Weights of a small image deblurring model: 2.79M parameters, 77898 training examples.
Rows from block 5, named by matrix and row number. Each number is 128 + 24 x the weight over its row's rms, rounded and kept within 0 to 255. All counts start at 0. Numbers have three digits each. After the name is the row's rms in percent of the matrix's.
# proj: attention output (model.mid.1.attn.proj.weight, 256x256), inputs 86-171
proj.17 089:141149100114139114108134158122145142130139102217149149134079139093154117113122108112110131108178128128162092125127148164108115102123125127154156147072109156104145193130163045156119147156097147135107142102147103148159058113128126130128171111122130153111131137
proj.18 104:130110132110149133122129119138153144110161157077162116102157168101096083067134108165149137124152092087144074130152147110091135155119128148095117102087131133160137132121146120124184130097115125173101149201089149138063132131122116107116127125125136141127107120
proj.19 106:141133145110120146130119114138118117078141175201094107161123123113118066107174126134130139201076118085151092154134159138124132057138085076147067135129087195163110127118100109156155096095106168148124126162143129155130111057121133101135117142144117129106114118
proj.20 092:122135112132127148122146131125160171161099151145065096145125091172111134125084040085088131122157134095128112161154141153143134179136145133117163112102148146155090128099110069124155097142110070127138079131127119110144194111139118162131140119098123125121156140
proj.21 105:141132107131149121142128131128179144133158143144154158132104142166087125151134068205153142127103159104112150060046080177177128127099162132137153109140150135195151097143084115165173082095119168157125191140168118098107150143128121113100108125132132132139120146
proj.22 094:129127132124113114134133121110090123157103087135115131196202133119157142116111131135094115124092138130166097121126131111161173067121114110116101145138114190085092163143124184096132173142119087146141105092130136122126133114108089129134137122100135164122131136
proj.23 089:136153136150146129132137133114159114138065129104154090154115189122168117144121107146135132112139081103135132126094166142148112140083083187142139106130149105156082121138146129205147133102122121106128102096099143100096117118136148138117140128127156106149132138
proj.24 101:125131126117134139135126148124053141157109202148087126052101122117134129102141114137153148106145153183120140107134115082130084109136098140167111146144177140089183100122083179164110196131159149149071150098121076072127099149101117114118131143148153123106125122
proj.25 100:139126122120115129123121124126141112130152147139165109149124130148062158149155166125023107113140176141174161157081159098072135094127086168107128150164138084115070120121108146161141160113120151155112148134135108125122167106117142126116139123128123138149124148
proj.26 107:118126105109121110121133117132176101158069204103198116114119110163103079126204133174170168142141175104055135166143093080185111070088141120121087159130111186107153128145144167118136161128126108064125119116074097108143153188149132128135121135132128122121119115
proj.27 108:097122104129140148129129098141234129130050091059125144119138097146147192128160124096143189169122124188061156105094147149116123133151118131126140102140106117136138157089120139089159127116145125169133127128106126092143121070115113131142107128139113121124126140
proj.28 113:138125124125155109126132115146125157102094165152150132157198109147098162124113117149059136183115130164084125146129098086073169170148147145140132182096071184111142137132094120191163144082080170144120103119201210081145097150141134125141111119156136121129123123
proj.29 098:128099128120130134133122133132081084099112161106143086086166107189151130154126159070099113089134140131089131159076155118119105121119246131095131159144148079075066083157118093129127150122111111150096152136162186131058147119139142129125110125140107118156141107
proj.30 106:125112130139120149129143132116152167120157060140202109134170090152145102139212067070108106128120182160124107118125147094167194156101153133149094090159103142094179120101121124124086140159128156106178134086153112116133065107138113137154123147110122122130139151
proj.31 089:111132127130154141118135143126109133142134149123148130113141097071162160118126105124127214113102148127177131177126125111137082130123150115123123105161102188090134104099097103112107151125156239097101071100130126143148106180137127122125113113130122128105159105
proj.32 087:136121131133147124121132110106132078078142189127142089126090118116149093128144087092111096111130170134156107132164118122142115112112116077142120129158112098130179132070124112048155140142105172104136144133099100167120169150105122137127121122112124120129136159
proj.33 107:130138136130144100128140122115108099127108149192148145193122158121168150076164149150121136157138118154164147149133205140065113148115119121141135000182104110150086102099047109148069140150139126087064164128138122165128138145113121133148129128152120149115161126
proj.34 097:119144116148147127109138128129115129132168150128123109133137166160086179103102134154133109146097130131134187142129150123154143178107155143137101109086164122077138141114116100135079183122174129183114116093144105123130089167111095133142127121142111146121144122
proj.35 100:126118153123101123148135156142143079088168113107129093165176127081133146152192150157142142150080137119080138147130145145119092092146114153090122078050163121099104107184136118068115163124134083107083165122097119094089070146119128130119126119127131116138128131
proj.36 100:111143119127129108149131153127095118157092136147088175043081163069134145167145154129117138174215119113107053111126116098090152139053121115114154123148080155133142106121134110141143124134090147110104143139111154145080190101124137132144136159137146105108127140
proj.37 094:109112129142143136132116119121119122078128123081119139192115054145147103132135083109174074150202127100099110129116146144148108115141129120093120118077104152182089107141200111100172142102186111073162135157139104059146115086130114134128122131110134117130128104
proj.38 108:129115123134141122125125142099143087111104103175078130098161105168127099169099140093168128115073158157128131073151128157030141127144064104089174085038173133134181128075125145186119180101076124077099176143111113154131125159139127125117138135124129135131108142
proj.39 106:126123145125140114134112122120107084131104110126136140092094115161154116130102109071119149184182032143096161160139121156116173150124146102166115121144072118158129171147157156126120121204133099111101146087121113102152163145127157107139132108123123121135116126
proj.40 103:137122113136132126134127148135146100158203098159128126134091154100100177164153085112167083127111104140122106104123098090167096130183099107074166131136117142126147125098125066147117105164107133115100126144133126103098119131104144128123140125129161111129123128
proj.41 094:146134134153117117125133109153126123172203116088131129142132134093148103095120124101132117108097081132133129118114091044105107090115123105105154086174080176148100143138148038131116194140152141081138118130171125073070151082114135127130123145122119122111129121
proj.42 101:116107140111122131108135132157108100148178131141137174180197104140114117159149154091109188122150122105061105147097151122104153126137178112150172138123133092160111127087126143133105085156115084159120102133081153112188074167128105139134128124122152140146138119
proj.43 101:113132122132123143117107126129151102115117105121182123141119156083151121156066165068086141097164087146185118141115127191159133058099094100107123144119093173100182121171107090130180149120059125127100164170151154160163096143121112134121126125128127136129132135
proj.44 101:137117111125135112115144126129139115125141124115122167192154096190108085125153125151150159104055126081080134113150087132116122173154110155187091168157127098123077108108140107100164104101099151097112088080092164155155169108108114140125144113131116113143115141
proj.45 111:138114124133103135124156115134051166117145119134129070106137152140130132100079054160105104173193209170133187101107112131103142087142080077142133100111200127184129132150183097133169128187108138138126142109122159179128120138114118126123123139138106146127114129
proj.46 094:145122122104137128124134123121124131116108163098114148108144065131106106140068124099131123153134073134163112144116173166121122106144134160105177137160174166135156090147133141158081111107191093160151107122174172104132119070121143146122145138109133129131128141
proj.47 096:104132143152136122127129142142152091164136155176079133143118102061100120091081098161141122098103109117100148085149097070109097107147148118187147093079159136137136159174149178119144117149112156158079152090146104158097155119108134121120131141097129123109116138
proj.48 096:162140142114130134130137141131137156140159166125155175137087170127079127158146077089158201160146146127071092120140136145160119178159115112100173174083106155131134112115170102208130108147184178133107133142116103119177088100142100125144133133133126134123112140
proj.49 102:136117121111128142090123151152112117172086116192154069177073096121154121158154146119165143142109100141117119098086110194124139105127105123044113104150160096140152095119142138124156077117152112097130123099184166091137109137126101148151118110147131131126110121
proj.50 109:141121150102157140119118132142156124124082114102156078150101038074098132170150067114100148111149166083152196131071078089120114104100070117084097105061129143073122122139119096190116155100099146117124079172180138107137149154117136123123134142133139138128113133
proj.51 111:143132131133155135142137133138118171108165126142115122148128204116179137107172149178135093159084109155129113076108106095165101146100156107104133105099113116132142147156123198112140045125168192155137125180151089139097159128119115140162106140149116144109146114
proj.52 095:140145124123148110136098137127091131147150139098160116140127090124088166127104124112149112087150120173144225139151146138153130153155118143118156147164112129157177164140115063134157142154141172134154160119101058066135150104100116127142143135112112145120127120
proj.53 103:126133139152142132143128125134209114121117160056113166184138135096075128108108110103173111127092172156147102140085124138113097120116132180146157100129062087095137074132096145119089086130090101108139114136097106123162140105115133136121154109142125134124136109
proj.54 098:114135097142131141148145141120151160152101120155116150147084187160074096171130151132121165189190150138126169154110123122185097119161168071153153099137118159095150133146109091124108110115113137151122182089108166100124148127134121122118136123151152117159120123
proj.55 104:139121123141112131146123116113171168127168125073118123118141123173122164135126136098145086185124087133116166150134141163111115064136120100105061154106134126118148124143125083139169093130108112138142132083152096174171101095117149119127125135126134138131123098
proj.56 093:150134147134113116128136117117141107128118115136116119085118130117149118131098153054181182141140090163104109184132113106163153125116169153128200101131186117121148189170129131104149045168107091143170123198162154152190169129140135112148132111134138117117127130
proj.57 097:096135121109116122142107103097111170140084054100096140123114147153101183129065116144079126169112150078100159130209156143164123124202132130139219093150147146158134125120129155094097195126185118104054139155133129143094142098137133116143121133117113137112133111
proj.58 088:132147134110131139129141119142106146119128115147070135143158150111141119133182170098172094136191152167136115186148106097160139103176115198124185109133139136141149100125157161117119118057131151056116150139158098078128111131131112107113132100159115106136138114
proj.59 112:136128152129119142134126116138098100124116160150083149163101141101151140096179208158105112173134121106121120143145138141181092134135124157152187079077130178095117177135141154091075164165082175154162086085132150134112140134128124120128109142138140123140141115
proj.60 108:122124147134130116129144125123076165043139172167091191143118177161136139166120119135178153152113200146132098153134118159170131129166149102106094128082088068152159169170121088126143183154120058136167106150093144138113091100134122138118123127116129123147123133
proj.61 106:147134115113123129103123122115123139113109089135105183160155165129080105189133112174127103108194112098139184115133119167146123097146173068167091107164139126136130097131197144182164162150171125112092138139103149145132121194111135132088119128147129117127100157
proj.62 098:123140139132132121161133123127142062141166141146201197114108157175173152180134131139113171119125143134080181137130175176105120107171103134068138148121110174162072059097104126132104111135099115083114101129164173100057144152145093145135128125125130126099108133
proj.63 100:134111109094139118110107126126131163118120108188153153144075103180151103164174109162150176092169137127190104115036163118116095156121113060132120106140064162080130102132116161069112129163172079115133145127115137156147153133134142151159126142129121107131121116
proj.64 107:127128132105130101108146115138162024124129126175121120080101172114152135089191111217064123127114168088155130116145138119137115116153148142117143151150153087117173128100155104131100128092154134113159083176133131122105116095134120129120140135130115130134120144
proj.65 114:128119132119123134088124150124128168107132156090123134138095157157065190135122170132042129182136112197102125116147181076120119093082145148110160198115129104110186106139119147129114126156167133170107060157163131098110110168117108138136143130147122136136121129
proj.66 098:137142108128105132126124110145168114190160157141123119158119154136133149108087086099047112065139136118164063076042170140108087103121120158147092104114051139153177100155151130160111147097130127050080151118133127119121107109124134125124128165160154142126126131
proj.67 099:127130132127127117126113114128158163078111071117145141120083063105181061100097145147152164105124099108165107176126120158136123124097053142143125161095143153121119136151155141137144136183147111138134125178190148125146096137120130126153145106159130145144138144
proj.68 109:123101120129131139107125132118104186106067094120127129069147126097124153100130099134191126181130076114147078103103129097136019144110116134166113106120131111083182112107112118101142155123087164148129160191146098144149166132120110134144100123112135096132103117
proj.69 099:106144123139143124133158122134132056150117152169059108154069111149129172136119131164147113107115063141163146121128165086132143100105080103126134157118124102108152167101153133143143121135124158183159151107149108078120121154126152115137116121119115136111133143
proj.70 089:112130174121143125117130128128103130149123124092175130133121143178081185145145152124165136146140047098122085169142130115138158141081093117144093134115166116164117115108130159145094133148123147142111063148167121171121089193143135142125112128106126150141122095
proj.71 101:111116121159106156117128133107139114174104091109112180148188105139162150136131158100142132141171128177096124197163125127117137102073096137133142122147087134065110104127141117157104099135134151132132145115161164138096197129140129114114132151140138131107093127
proj.72 121:140123139107130132121152124131117185144204103077085107104131113187159162177189147089150160120096129143098140102157088171116135133093161045106071139148061114129124141116173148129044150082099118138125117161103152128183174139143148128134125118135136149140137145
proj.73 100:131126162115128152134123140122102123085137134166141125100107135144109149081140118151153130086097161143106134113097168116121082088140153102191151177126194167134141078187152133169073122183081132099113111142086084146107141144173131128152128114132098119116113134
proj.74 095:142127128118111104128121127131157127097170129103105182221114143166126128098102136161119123146058130169081137166167110136122030086094133088119123122148135115087105174088158050119167161084133158116141087132142107106163132101169146130129126165113135152167112143
proj.75 102:116165141128122121132139148123111097124143055107135183179091179112078109064075104077137143145132207119085137137088097150115126125081145058124160152167123104109101131147080112087086136162127155145181150102140109085078122140124122136125123124121127120139124141
proj.76 079:106131137115133145110130125147171140094133111120161105091156126127097141097076151164128122066142136152113085159111132156157194138106108109182138057093194104156078116135078136097106112124135174160131117178132128074143164107122168136141137138105103117144091120
proj.77 102:149142137125148108127111128161131139155135158149146219155076093120193128092089119138137138107151117116144113179084089161186155146121152080202168097129145108078142106093129107145134130089134104133103132094127145176106139115117139123113140126117113129109155123
proj.78 116:117135135119125116136128125142101188151213107185141085117135154067113134159089121111171158129157111071068104146091177144050165146121107161123112188096153094127177090108100132104159123133193119097090120119136145145095142088129117141101119115124119123132127146
proj.79 091:142147131127114100118116145111101158166155121122149105129100068117062088169113104114110114114159161178209125113109185138132132116134122074154123130077145180098081159112137116112110153152118099167171091082123120142050159182128131147109119125134128140138157162
proj.80 099:125128150112143127117156131128106111027072136145115123086151152128101139108144039104114154098130113204102175112188106130121103171077183082124101107085152136158166109068145170126115150148102105083157104065128105181110180095145127101161091116148113099111122127
proj.81 092:149113149103122125136143132114151130075089138114111105160132111139171083084111139131122103133161118107097168095147112128152092138160040119119127199179119118109083113123113118107112187098173132131152147118092131107134093125095147141116144140115127107135119124
proj.82 108:158117116133100113139143124140106113070110133169129130122150162152130131135171107100069136063093127050061109117139123121177124115139121140131162118149093146137156180076148193122084100182131161136092184165182171162131109124153134148125132169135104139122137129
proj.83 108:144146158128113130122117108131105134138176117111075190088175129158079097129112147157084166185143200154098117136169123206134161160105083151128131134181177064135121122161113150130107128077115146124088104119140086090122189139132142126105147146172127127118118130
proj.84 093:130114113147128121127131112092098168181123114204156105097138091146105079108065101123084140199167104098154120081172105145160156121147143137146116156098150087116190110062131133134081133146148181088221165126119154104136157077104120118122138114103146094131137106
proj.85 094:131144140107117170120123164150118131109129111131154129146114124157112120174195152121136125127106094175159131099086145133109117123153092073082129190148124144078148136143149150129109117125152110129135076100147154189124158095107149137123124097092101154136112140
proj.86 102:131117131138140134115139117144157150116186102165148121191155112152104057118116192143161114140142165098152133101173127199100109138120109173156130092137121202056157116113101134136144105128053152149074071169115139116104132083126123125133132122140143121132123128
proj.87 090:124132151108130132119126141129097145158120153119149103155154204166109103071093176093162106083132143119152105136142117081133147092094147103115150122163146153115189118061134141085147160118158103183087083102118148130177182137134106139147111102118126110150110103
proj.88 093:158128130137124148125113127103141143175115129145149093099188160167150130123126122140139113142074106136142115097132142140169096134103119097184176133099128120136096101085133116194146149203123110151174148091121188089129162091134121133132149120157139163139125147
proj.89 093:124149117127155122124143124135092117094067140083152150194143153100164169129103127144183139137117159118110085146141156075158119105167122159136136147145153176205137188145166126127073100090108150142071101054107157086123176128117108143116148105154132118132128143
proj.90 094:106124135128141113173114118115143174160166122107183168109132142160115104086163125141101139164072075137135086137128095121090078106163169163105200108132093153104043073093122156060104095133131065076169136133118158084157105131113130144136133121118123139135130120
proj.91 109:137128112123117100115100102119188101110128044155115145153153181141114089150112116076154139136145183190124199130167130108173142119079112152130146143140068070199134168151169080141151154195133157090155092100135153104127100129099113141103155152130130130170136134
proj.92 106:128105158122152135110121123129147131201127147151128126057096080098126166119055104146125096099106115170074129153146183151094166151137149143117139105133112209164155112207109120122148097114124075156123139101125147164099011084135108105141130115139144152115128113
proj.93 100:153127148138128149124145116132169079125138112099136097204134173102128149155124044085105126104111128138182121114107135154104163042095162144162113139128128134090178146178093100108139087131165129144120179142108112107122193091115130116106134129134105141148135135
proj.94 103:142116137143128123127126121133112187146107113119165113172070122183175145156122127123182145097102164133173128158120067108136079112111097089124095121094135130171097200062201135098115098135097158117097113077128129102096120136133139161113140135131126143158139114
proj.95 111:129149146128135126120125129138134119139071148108082098117138095208109143164097122135167179129098131097145186115102176174148138070114173103137144144124107136111150127117142137163126036059125205142097153076099108131113145170148135130135118136154114108127126141
proj.96 102:109139118120142156150133121136114156147191140100182145089176127144183145097179117161130211135175135103103087133108138177145170135128121089085094122121140122131100129162155157167107087099137187147099097159121116091115121109136125141124123123129128132122121140
proj.97 097:155114128128148137132109137133104148130082137094153105130175131107150100140168201121118097118092162129136167178103121154099105166042086155124096092155146153111120154229120125122137081187172156136097134096130107100098137083150124132137110112112126142128142115
proj.98 096:145137112129115091116135125139125119127093108107134125159085146093087092165157128136153130141086089138168126155160128112101168143107151097114161110120105141127099162139112215114134096093127167098113094162128067133125165102101149114109141119127122099136112127
proj.99 100:154119128134106131149114157139154087189102095063139127094101135194143105142158141152102124134162183192046094130133132138154109177094081111150122121151125176148152122111149136170041102119169112124128131120125105132130126074154155136110112111122128110130132126
proj.100 097:115137132131134115146149145127113068173122131161188157147141151130142118171092104134121107141050182167132132189122143180174124130149129107107105165110152161103133087136151087135061073134128122179132173141125158142087181158122142136092112118128098121123145125
proj.101 099:108085136141118120149135123129114085109126099159095075075119120158079150160082137187147129118161121126075105118105102164171130137114105107191107124163074119100118159168110059159171108145112125104177121147127118133105109075135124102146127139142141116140112114
proj.102 101:158150121151116120144114133123066106130130087175155155155109123109137160177177104132119061131160068067064112083126197183124123110085122170146121118102111108156133135149062112117128131124139171124142119100096097109132119103143114111136121133127124102128134145
proj.103 102:121109138135123153153130141179099119162060100125100169098139202149107119082123096101085107172121103134145144101079147109069125072090139158155079166130169167109154145083165132108168154146108115075101131115098173124105127134145117104134123136141126123150102133
proj.104 101:082141147128133135147119144110134187148152120113121077101120118142113140137175103160124104142144146081150143127090130145139075042113105154157188199053154137090094184120119138153075162174102134146125143138136132126122114122118114123103137118132107153139133142
proj.105 110:123132130141129109122132114142120103086085114142153208116153191142099107111153195149166103113164108149131163081146135097149083141124087107127102112104144111107128124150111166137143139094130050103075142088125123099138107150140122139128126143114125120118143123
proj.106 098:150135125122127134109133109128116201177134047073118165170119095113155104107197143118075166140137157121164168150149160138107090096113150075164114091119097150142184153177178141133115142141103075148132165127120149145111110137135125141105131133131130146117151117
proj.107 104:129099141128129153122146110124133110139072062179211070102121111087143173106127075139155141096129108136147089109143124107096084132103132186127160136120120104110123120171099131098092132123114110160108162117103115086086113219117145116122133130115137120133138134
proj.108 084:120120105135114115129108139144086109088152154157084138104109127096100116060146106104168096132067139173156073133123130105126126099134172144121103093132100088102144163196155111138121175119126140112120077118162113136102130116134154133145106113143140131159147126
proj.109 092:098116151138118135096132121148101145134093100138085070097167084136139118150129101106146103121090163113124111106060181120163191135151167152077150164198132180169085093127158185102173148118122148148136073114139124116121126141155150124132129126133159146124142126
proj.110 095:127129143115134116113117118136149110106094190163134127119093150081137148143105150109169141168083121130101149174111071115142071098144185108152139066152153114114162164130114150166097119179113096108131081163120083134052120142107133136118119152134089122123130130
proj.111 093:113146111090150100139120127141115096195118188107163153142092118146078121094069120095124084181124084131121117144139139089156151139129121121127109154163153091117064194152118166135170173139130152126160133178124100120117111104121109127109120125112105146084119135
proj.112 096:146144112119108119146127100104127195162170129173129170164169138085140161116145111069156148112170060094188132151114134084181133134061112161134114096160113120087093147127094159111100163102067133124177110067071104118103124098118128122115109121136110133160119104
proj.113 095:147135119131131098134133115117147185154157118114118097157120180155174170117151127081146156137110106057098142068148147201188102192143088146106097080103087155110164143167165145113134125152138137141168080169087143114104123137124120110133145142134128138136131140
proj.114 095:134128139119152147135117120128124141152167156150113089088128105115148120106107084114109143131136084136102133114152084183130136171182147075146113152140111126099095158145115134197060184169100137090144122173157112061139155124131126128143118107114153116113146127
proj.115 098:126131133115142109133126126152086194178143099130141136130129128133110063139112157195099147123137096082069095147011136080141128133097179121107174119074110112145104134138101159140057133095098133139178084158179132177082149103147136137104123126148118115146121137
proj.116 103:140119140110141132116141108122141142012126125151105143123145117151165084106078113136106124115115099113129168094140161134107159171122120108087193181147112177124144205140112141094111157094109126057043069136110111115134142144135129134126132155134116123123140122
proj.117 114:129115127135130121116094134134096107117121098140157095135127093090086106091147099162096120162074141085086068120130168150158120115150068100164099152138130148135115135088101107092199106118111088164099063131158162094147171192131122122105116134113129117133128121
proj.118 099:127155143133129113097133124129165119173111130144133143068133126179174162096127148136124159133123078114138108102128143140115115076188104135150136119153091137040123135171115106124110141134159158137126089179183114149146175124104116136147109135145141123108138135
proj.119 085:139152114160139133122148099083143151172196144138205089165177180119137148128150118113118112157138071159135141129146119137114132181102157103092152108116168164184145171117132138147111139107165117130083078176205085145082109123144125145126140138173131154139115125
proj.120 101:121119112087113142141129122093126089183125154098161133143136097117148107113092122181156088184195140173131179149074046108088123146117141169129143120134141174124088138136124185123163128092089145116188082155127107181129125113135131139116121129116108122116145114
proj.121 099:101139140101143119133120111128105093181110131115108100144134105104108132105130200095113194090124162090164161125126107105189165170138104131153098145095089059116176106086160164140160148134124069144083089150092112170140096120128132124091118128112141126143112129
proj.122 102:129140121129126121106138101119137214149157146133182174075120159131132114139085071156047121149088137112088136139204150098105141099046085102146139129137136131119154158102149090110143149100166097129091082124104067168118132098119130125108145122130104123142129115
proj.123 111:133136112119130136132126123110107142075119097144172139095127161095127102105115127123075114141090102172088121171096148137111130099037142169142090175132177135134109101105179162085103148063111154068126114125172092136166088172129146129157114130135127137161130124
proj.124 088:126126147125113119122130114135179119121130142049180091099136113116103159136105128095149070164132209082176082097144106108093110123131152155098122141145122110108135117067119097189130132140111133107126104161103125129086079104125158109155135107130126116120128130
proj.125 095:123147115142129123124112121142175104131148155136132140107134148122095145172120160181155125135140100148121108160134201124121169179106120101150151136136116187111159185208114128178172144134153110138180146111131154132092176137134133112120124124137127144127104151
proj.126 118:128118143131137132110112140131173111148114152099181194152177117131126091168121147107112093086156090066193175099140128162139167138124093067095115107136218139114120099137101136084077084160151148101151127131209098107106082142110127124130106118139138138116124110
proj.127 093:092112098119111177102153107132099159102108103152159149169124118140110117073148119092104087089151128121118127097124089151081131098096177141090129081091150114120110109138133095121127139162106122113077112104139065136165197094149094153118146106167129104121115133
proj.128 106:133118145126136137116135100111127159134101053186154123084125136119104157120153083155126131137125080114161124166164148177116129107140131158112071152169102135101123120118081108151160118087050135139103139115149161084126102078132101152127108087138136127118163141
proj.129 101:133138130118138125133127106125178109100159112127127149102151123125135129101113046133104158153132128109101157168134122116112180147094147133201098125093107122084116165143085183090074093147171119130123148105172143099158116082129168146125146146125131104109156128
proj.130 099:131107124120148147143106141112113188182105165199112158082128096114097085105156148101172136104147125108099084116147129189139113125118099106132128144127122095117104138106108147058121123118189156094127080117115145090166079101140105126134155128118133135138120142
proj.131 102:122117121138130108129148121129090104150108100097171197143090140110150071118089145090132097161092097160134161073147133142136103176143137120124144115110143142124093188129144155157161039148102092131101086165123141127154076099116112116136141128125140113109119104
proj.132 095:121120101118122140129132105139110120148076165134102176104101156090106099085150149112075073088113135125112169151100183128153114127115158106162110162095126109159174145099131125117136130114144162149128181203067126133111122130131114136118118154109124134134102140
proj.133 087:113140138136129122099106121125103113133140147125153138081097106165127110145135074111156118118157148138127165170154142178119099070094160193126168122071121148190108101141161131126151145159157109131190090142095182182135180081145136137143145140142126127127117129
proj.134 109:129141124115116119116126109117107149064134158139124136130099122183194190124075112139166183163184090071134141145077082148120155207149113201093105121151160120135165139152203118120109157078082136120125143134147130149131137105110118127138115109143114144114107149
proj.135 101:122103136109138119123125110151108113113153136096147094204125145215144166092132102085117111126090121091139148135202114122174126187133142113103072125097100127199101096154139108121150138168163163139160114115130148086095088130128136105141162123139122133128114129
proj.136 091:102131117146131133105140128111133148122111106152147137153122157128094111108152150123154139107112102104114168095087122111165103137133126146149106105126126108138156066201140103150137171093063159119182127112086172100174152123135126146128115117147105140128138119
proj.137 093:095146133117133120111127123136168078134105135115141144127131127097160079110120162089139142122125097127089103146183084143131142104119112107133091168136176153156125164122158090146161114032100127164107190166163190133083117084128111111111141123102131141129100144
proj.138 103:158143142102134119105130122134171160125178102137111138150154147062154195162171115141126100160143154132165176155135128167095115109082142086101148123101166163138062110152173127122099143155141105129120170170073054086081179095138137112113147155110092136153104147
proj.139 113:114151137131125121114124130129073101145131032131075104117166135110128097152140172110122129107113124128083122106138173135081120131087235120079020096147156173142101163107112148155099116096075102151138111125063088088160128118120103120113136131129134119113141120
proj.140 108:150123135135135135126106112139100108157133122185078113165130130126127173087140167058085139106086043138087131148072102120171144128146073125147102163058129092093109119138100105138067179128085126086151117144155179130099136109132104124136111119157122140138145124
proj.141 103:122117118138132102137100152119131102152161163151132130141126136226160155144112119148147142074125141136098135114150164146129103169075114148091142167130152157096153056168099142017141130110084106143108113131142146168145137152135159133126122123139136128178129116
proj.142 096:098135118146149119104146097129123118134168136139059112113123149094061141075128207158167107118126138115148177151149111113137147113134108147103120124151118129144154137100139123121175115154140081217157109135168166066187108129133120117124136115131138125115102124
proj.143 099:136146114126142130117122122138088097185164107137143118168106109148175104128147102146124128111116105165164173186145187122081070134103152117107137179183156137145181082172154136146123160161075152145162108099134042071171131111140126113123136111141099141140138131
proj.144 104:134138110136126119094135145141102165160108174083135104109143086138114126168149115133125069151155147163156166119193096083123160144137142124098150102099190091114141149120104096121082069133080134093176111203140150100152139105128158141143122093114155135124136116
proj.145 100:113123120118138119128133153113095115168127161132131099132120120086172151118136090129176122174169175149142165121145187156128121120171117097119120176128141122161095177105096145098124112099092100142216087166144167107172134146129127086105125092111146126163134107
proj.146 101:116120129131140138119124116084138139133123146070130096143112159162149103138201167121111084132098092084194101124100153216100125147143158148221143093131142115133122172141103111124148126114110092180111156056104100143115130132100127143137153140143148125120132112
proj.147 107:119147139114131135125134138120149168170152152088121080128052108120160100097167153141085157154139166065091134128136171154113076193128065095101139105077157091058133114126126146133151127119150153135105132109098182123142123149133143127125128098135144145093125114
proj.148 095:116129102118128122135144146118192218130152146129149109120158090115129148169135163117108108155092143127139123118108138129181162117160132097171117157092141130114063106135122125141138134075112055101079116111126161103110110154121140093142138136123136131120129124
proj.149 096:092116119127119084105110116141081108135120131192127163130122158102125113127167117147175107121115125141145215136081158114117112168147144170167130146139130135122095146112151084094160133096151126125184116177137153082167152095120130126134114129119135119116103134
proj.150 098:130111139107124144128137137120157111106071119184096129125128175147081137125168144130122159092206153178112072123185113103143176121125107122111177151154126079145096116117159099131144161180075139118110137138151189115104137068143119144133142139126131133099151132
proj.151 098:110120134137135115151125122121104138130106168133161130151143151152125129129194136106168177164152187128109101086169119122085141199147136164173123067102130143122057109147163122108153157135096171189095126103112058086101103134130127089136161134122098139111130116
proj.152 100:131131143104132128120129143133114127187137131146128214115063130051128045146154104140119124153082132164158196127132148101180146157130157153109105148091156102134094156145108115135141175122117127135157157127154183173145133153128139115155138134125132128140132137
proj.153 095:141134146125147125120142118132150102058169127149103072092114129143155097123128121086103101176134101108171108199163120129127126166097161088065155138110181141160126087122103121094099137169109132139122113159155157130151166204119125149132161143150143120141095135
proj.154 092:128134116115143124129113115147036094151097117125206161114159076141118132100158136114097065134109171117155121125094124165095109138085107101166138152081059143178130140130137126166169125079113112131157110121153072132113091133174140119143110116150136129122133120
proj.155 096:135123111118146129113125113147127089092161146112078149072146111128129129130126093188099109124161152128179101204116077137140136111146096125159130077083149217176122109131107131087156099113129113097119089134135135124191100120140150149098152143114108145128144108
proj.156 103:125122116124105124153120136131103106139123113067139150141075186131137097127152118132135127086095112173111078129162121130120189067175144127111151178103153125046107166042155154144099125144074150091179117049113115092183098123126137122123102119112116123123128126
proj.157 107:128120107135124124154121140140151114101129134087097132124108184082172127151124112154063121190156098124116107086103104135170124134078140154134146105101128146143148057121107120135072120117153129100143123099080178092128158136092106128128133142151123115131144115
proj.158 096:107129143128156120147125115111124143113130147186094106181117140083110182142116178098090136096138115107118151054218151159132108128147126104132126089145145166088164127094073133180154128196134141093174076096188114159121073118135110124134110107114118128125129148
proj.159 086:113146136118134132125130127121143137121137169126177135130126157112113053165076154089126103141125155112165105156148040090131083095120176128120089067103175088123128127136135082134127138110151152119140136088143088139115165033113131117133114115129117129123142145
proj.160 102:131144120147112134117138121138141130107170142131126177160096121098210135115083137058153167112075155124150077152148146052134138143139132117145128194124237118144139135099108094139116115075144159114123122191100120109098088160147109131120145115137116145127128109
proj.161 089:115163126112131103116121129117074126084162137140103127108144118091226158174124138128044129089123124063126157152084095097125104098107129171119176139134110112121160172101137184128165075134072144134097141141099120124123121113130124143121152123121144133130119115
proj.162 099:128138128132151122110116106104123078152175091136156151141018082125087115075108150155169126119106180135107168114090171135130154074160151108092065096174132159118155117101153104111082078158111134106135135130146161141137107093139129143110146124129123115153138112
proj.163 095:152128145122161121130135142121172152108157072130188140080112159087102127143103151160077095089161133143164118161097148178089123193115199172139100101132102138100152220128089145108082192142089153157142119102143138112169134083124154157140132097115142151135134121
proj.164 100:137126128128127119143106147123097116103166161167123181146144100171108185179145148106099114150083093145134122075104080101153122149123093158184151154135153157125107134197142158100154101113165083103162053095137120065124148185146127127123134125131127133114130118
proj.165 099:128129120113148120134143133135103138127144134180112113170143166131054066095111126123127175097123150044115162157147147100096183175141076171115117102111103166091140122124131095094077103097110105108166188154139128111172049168144143131127138156112145130124112118
proj.166 101:109114134145118134132122109114085129111177081126128088062079151208143116050101136095171106133127119102173155128104087106172152122187200148094135126118082144073133107189096141177106107120130127155096163078124174109178167125115126103125136111154144143131131112
proj.167 093:127131140136110157129131132150160104170070136126173074169150184152132106139097099098151151109149112109110136153102190095125074137132056106124140176118113169170136162147168107105104155097136183067122137088134126147149182125128118152124116148133135113126142125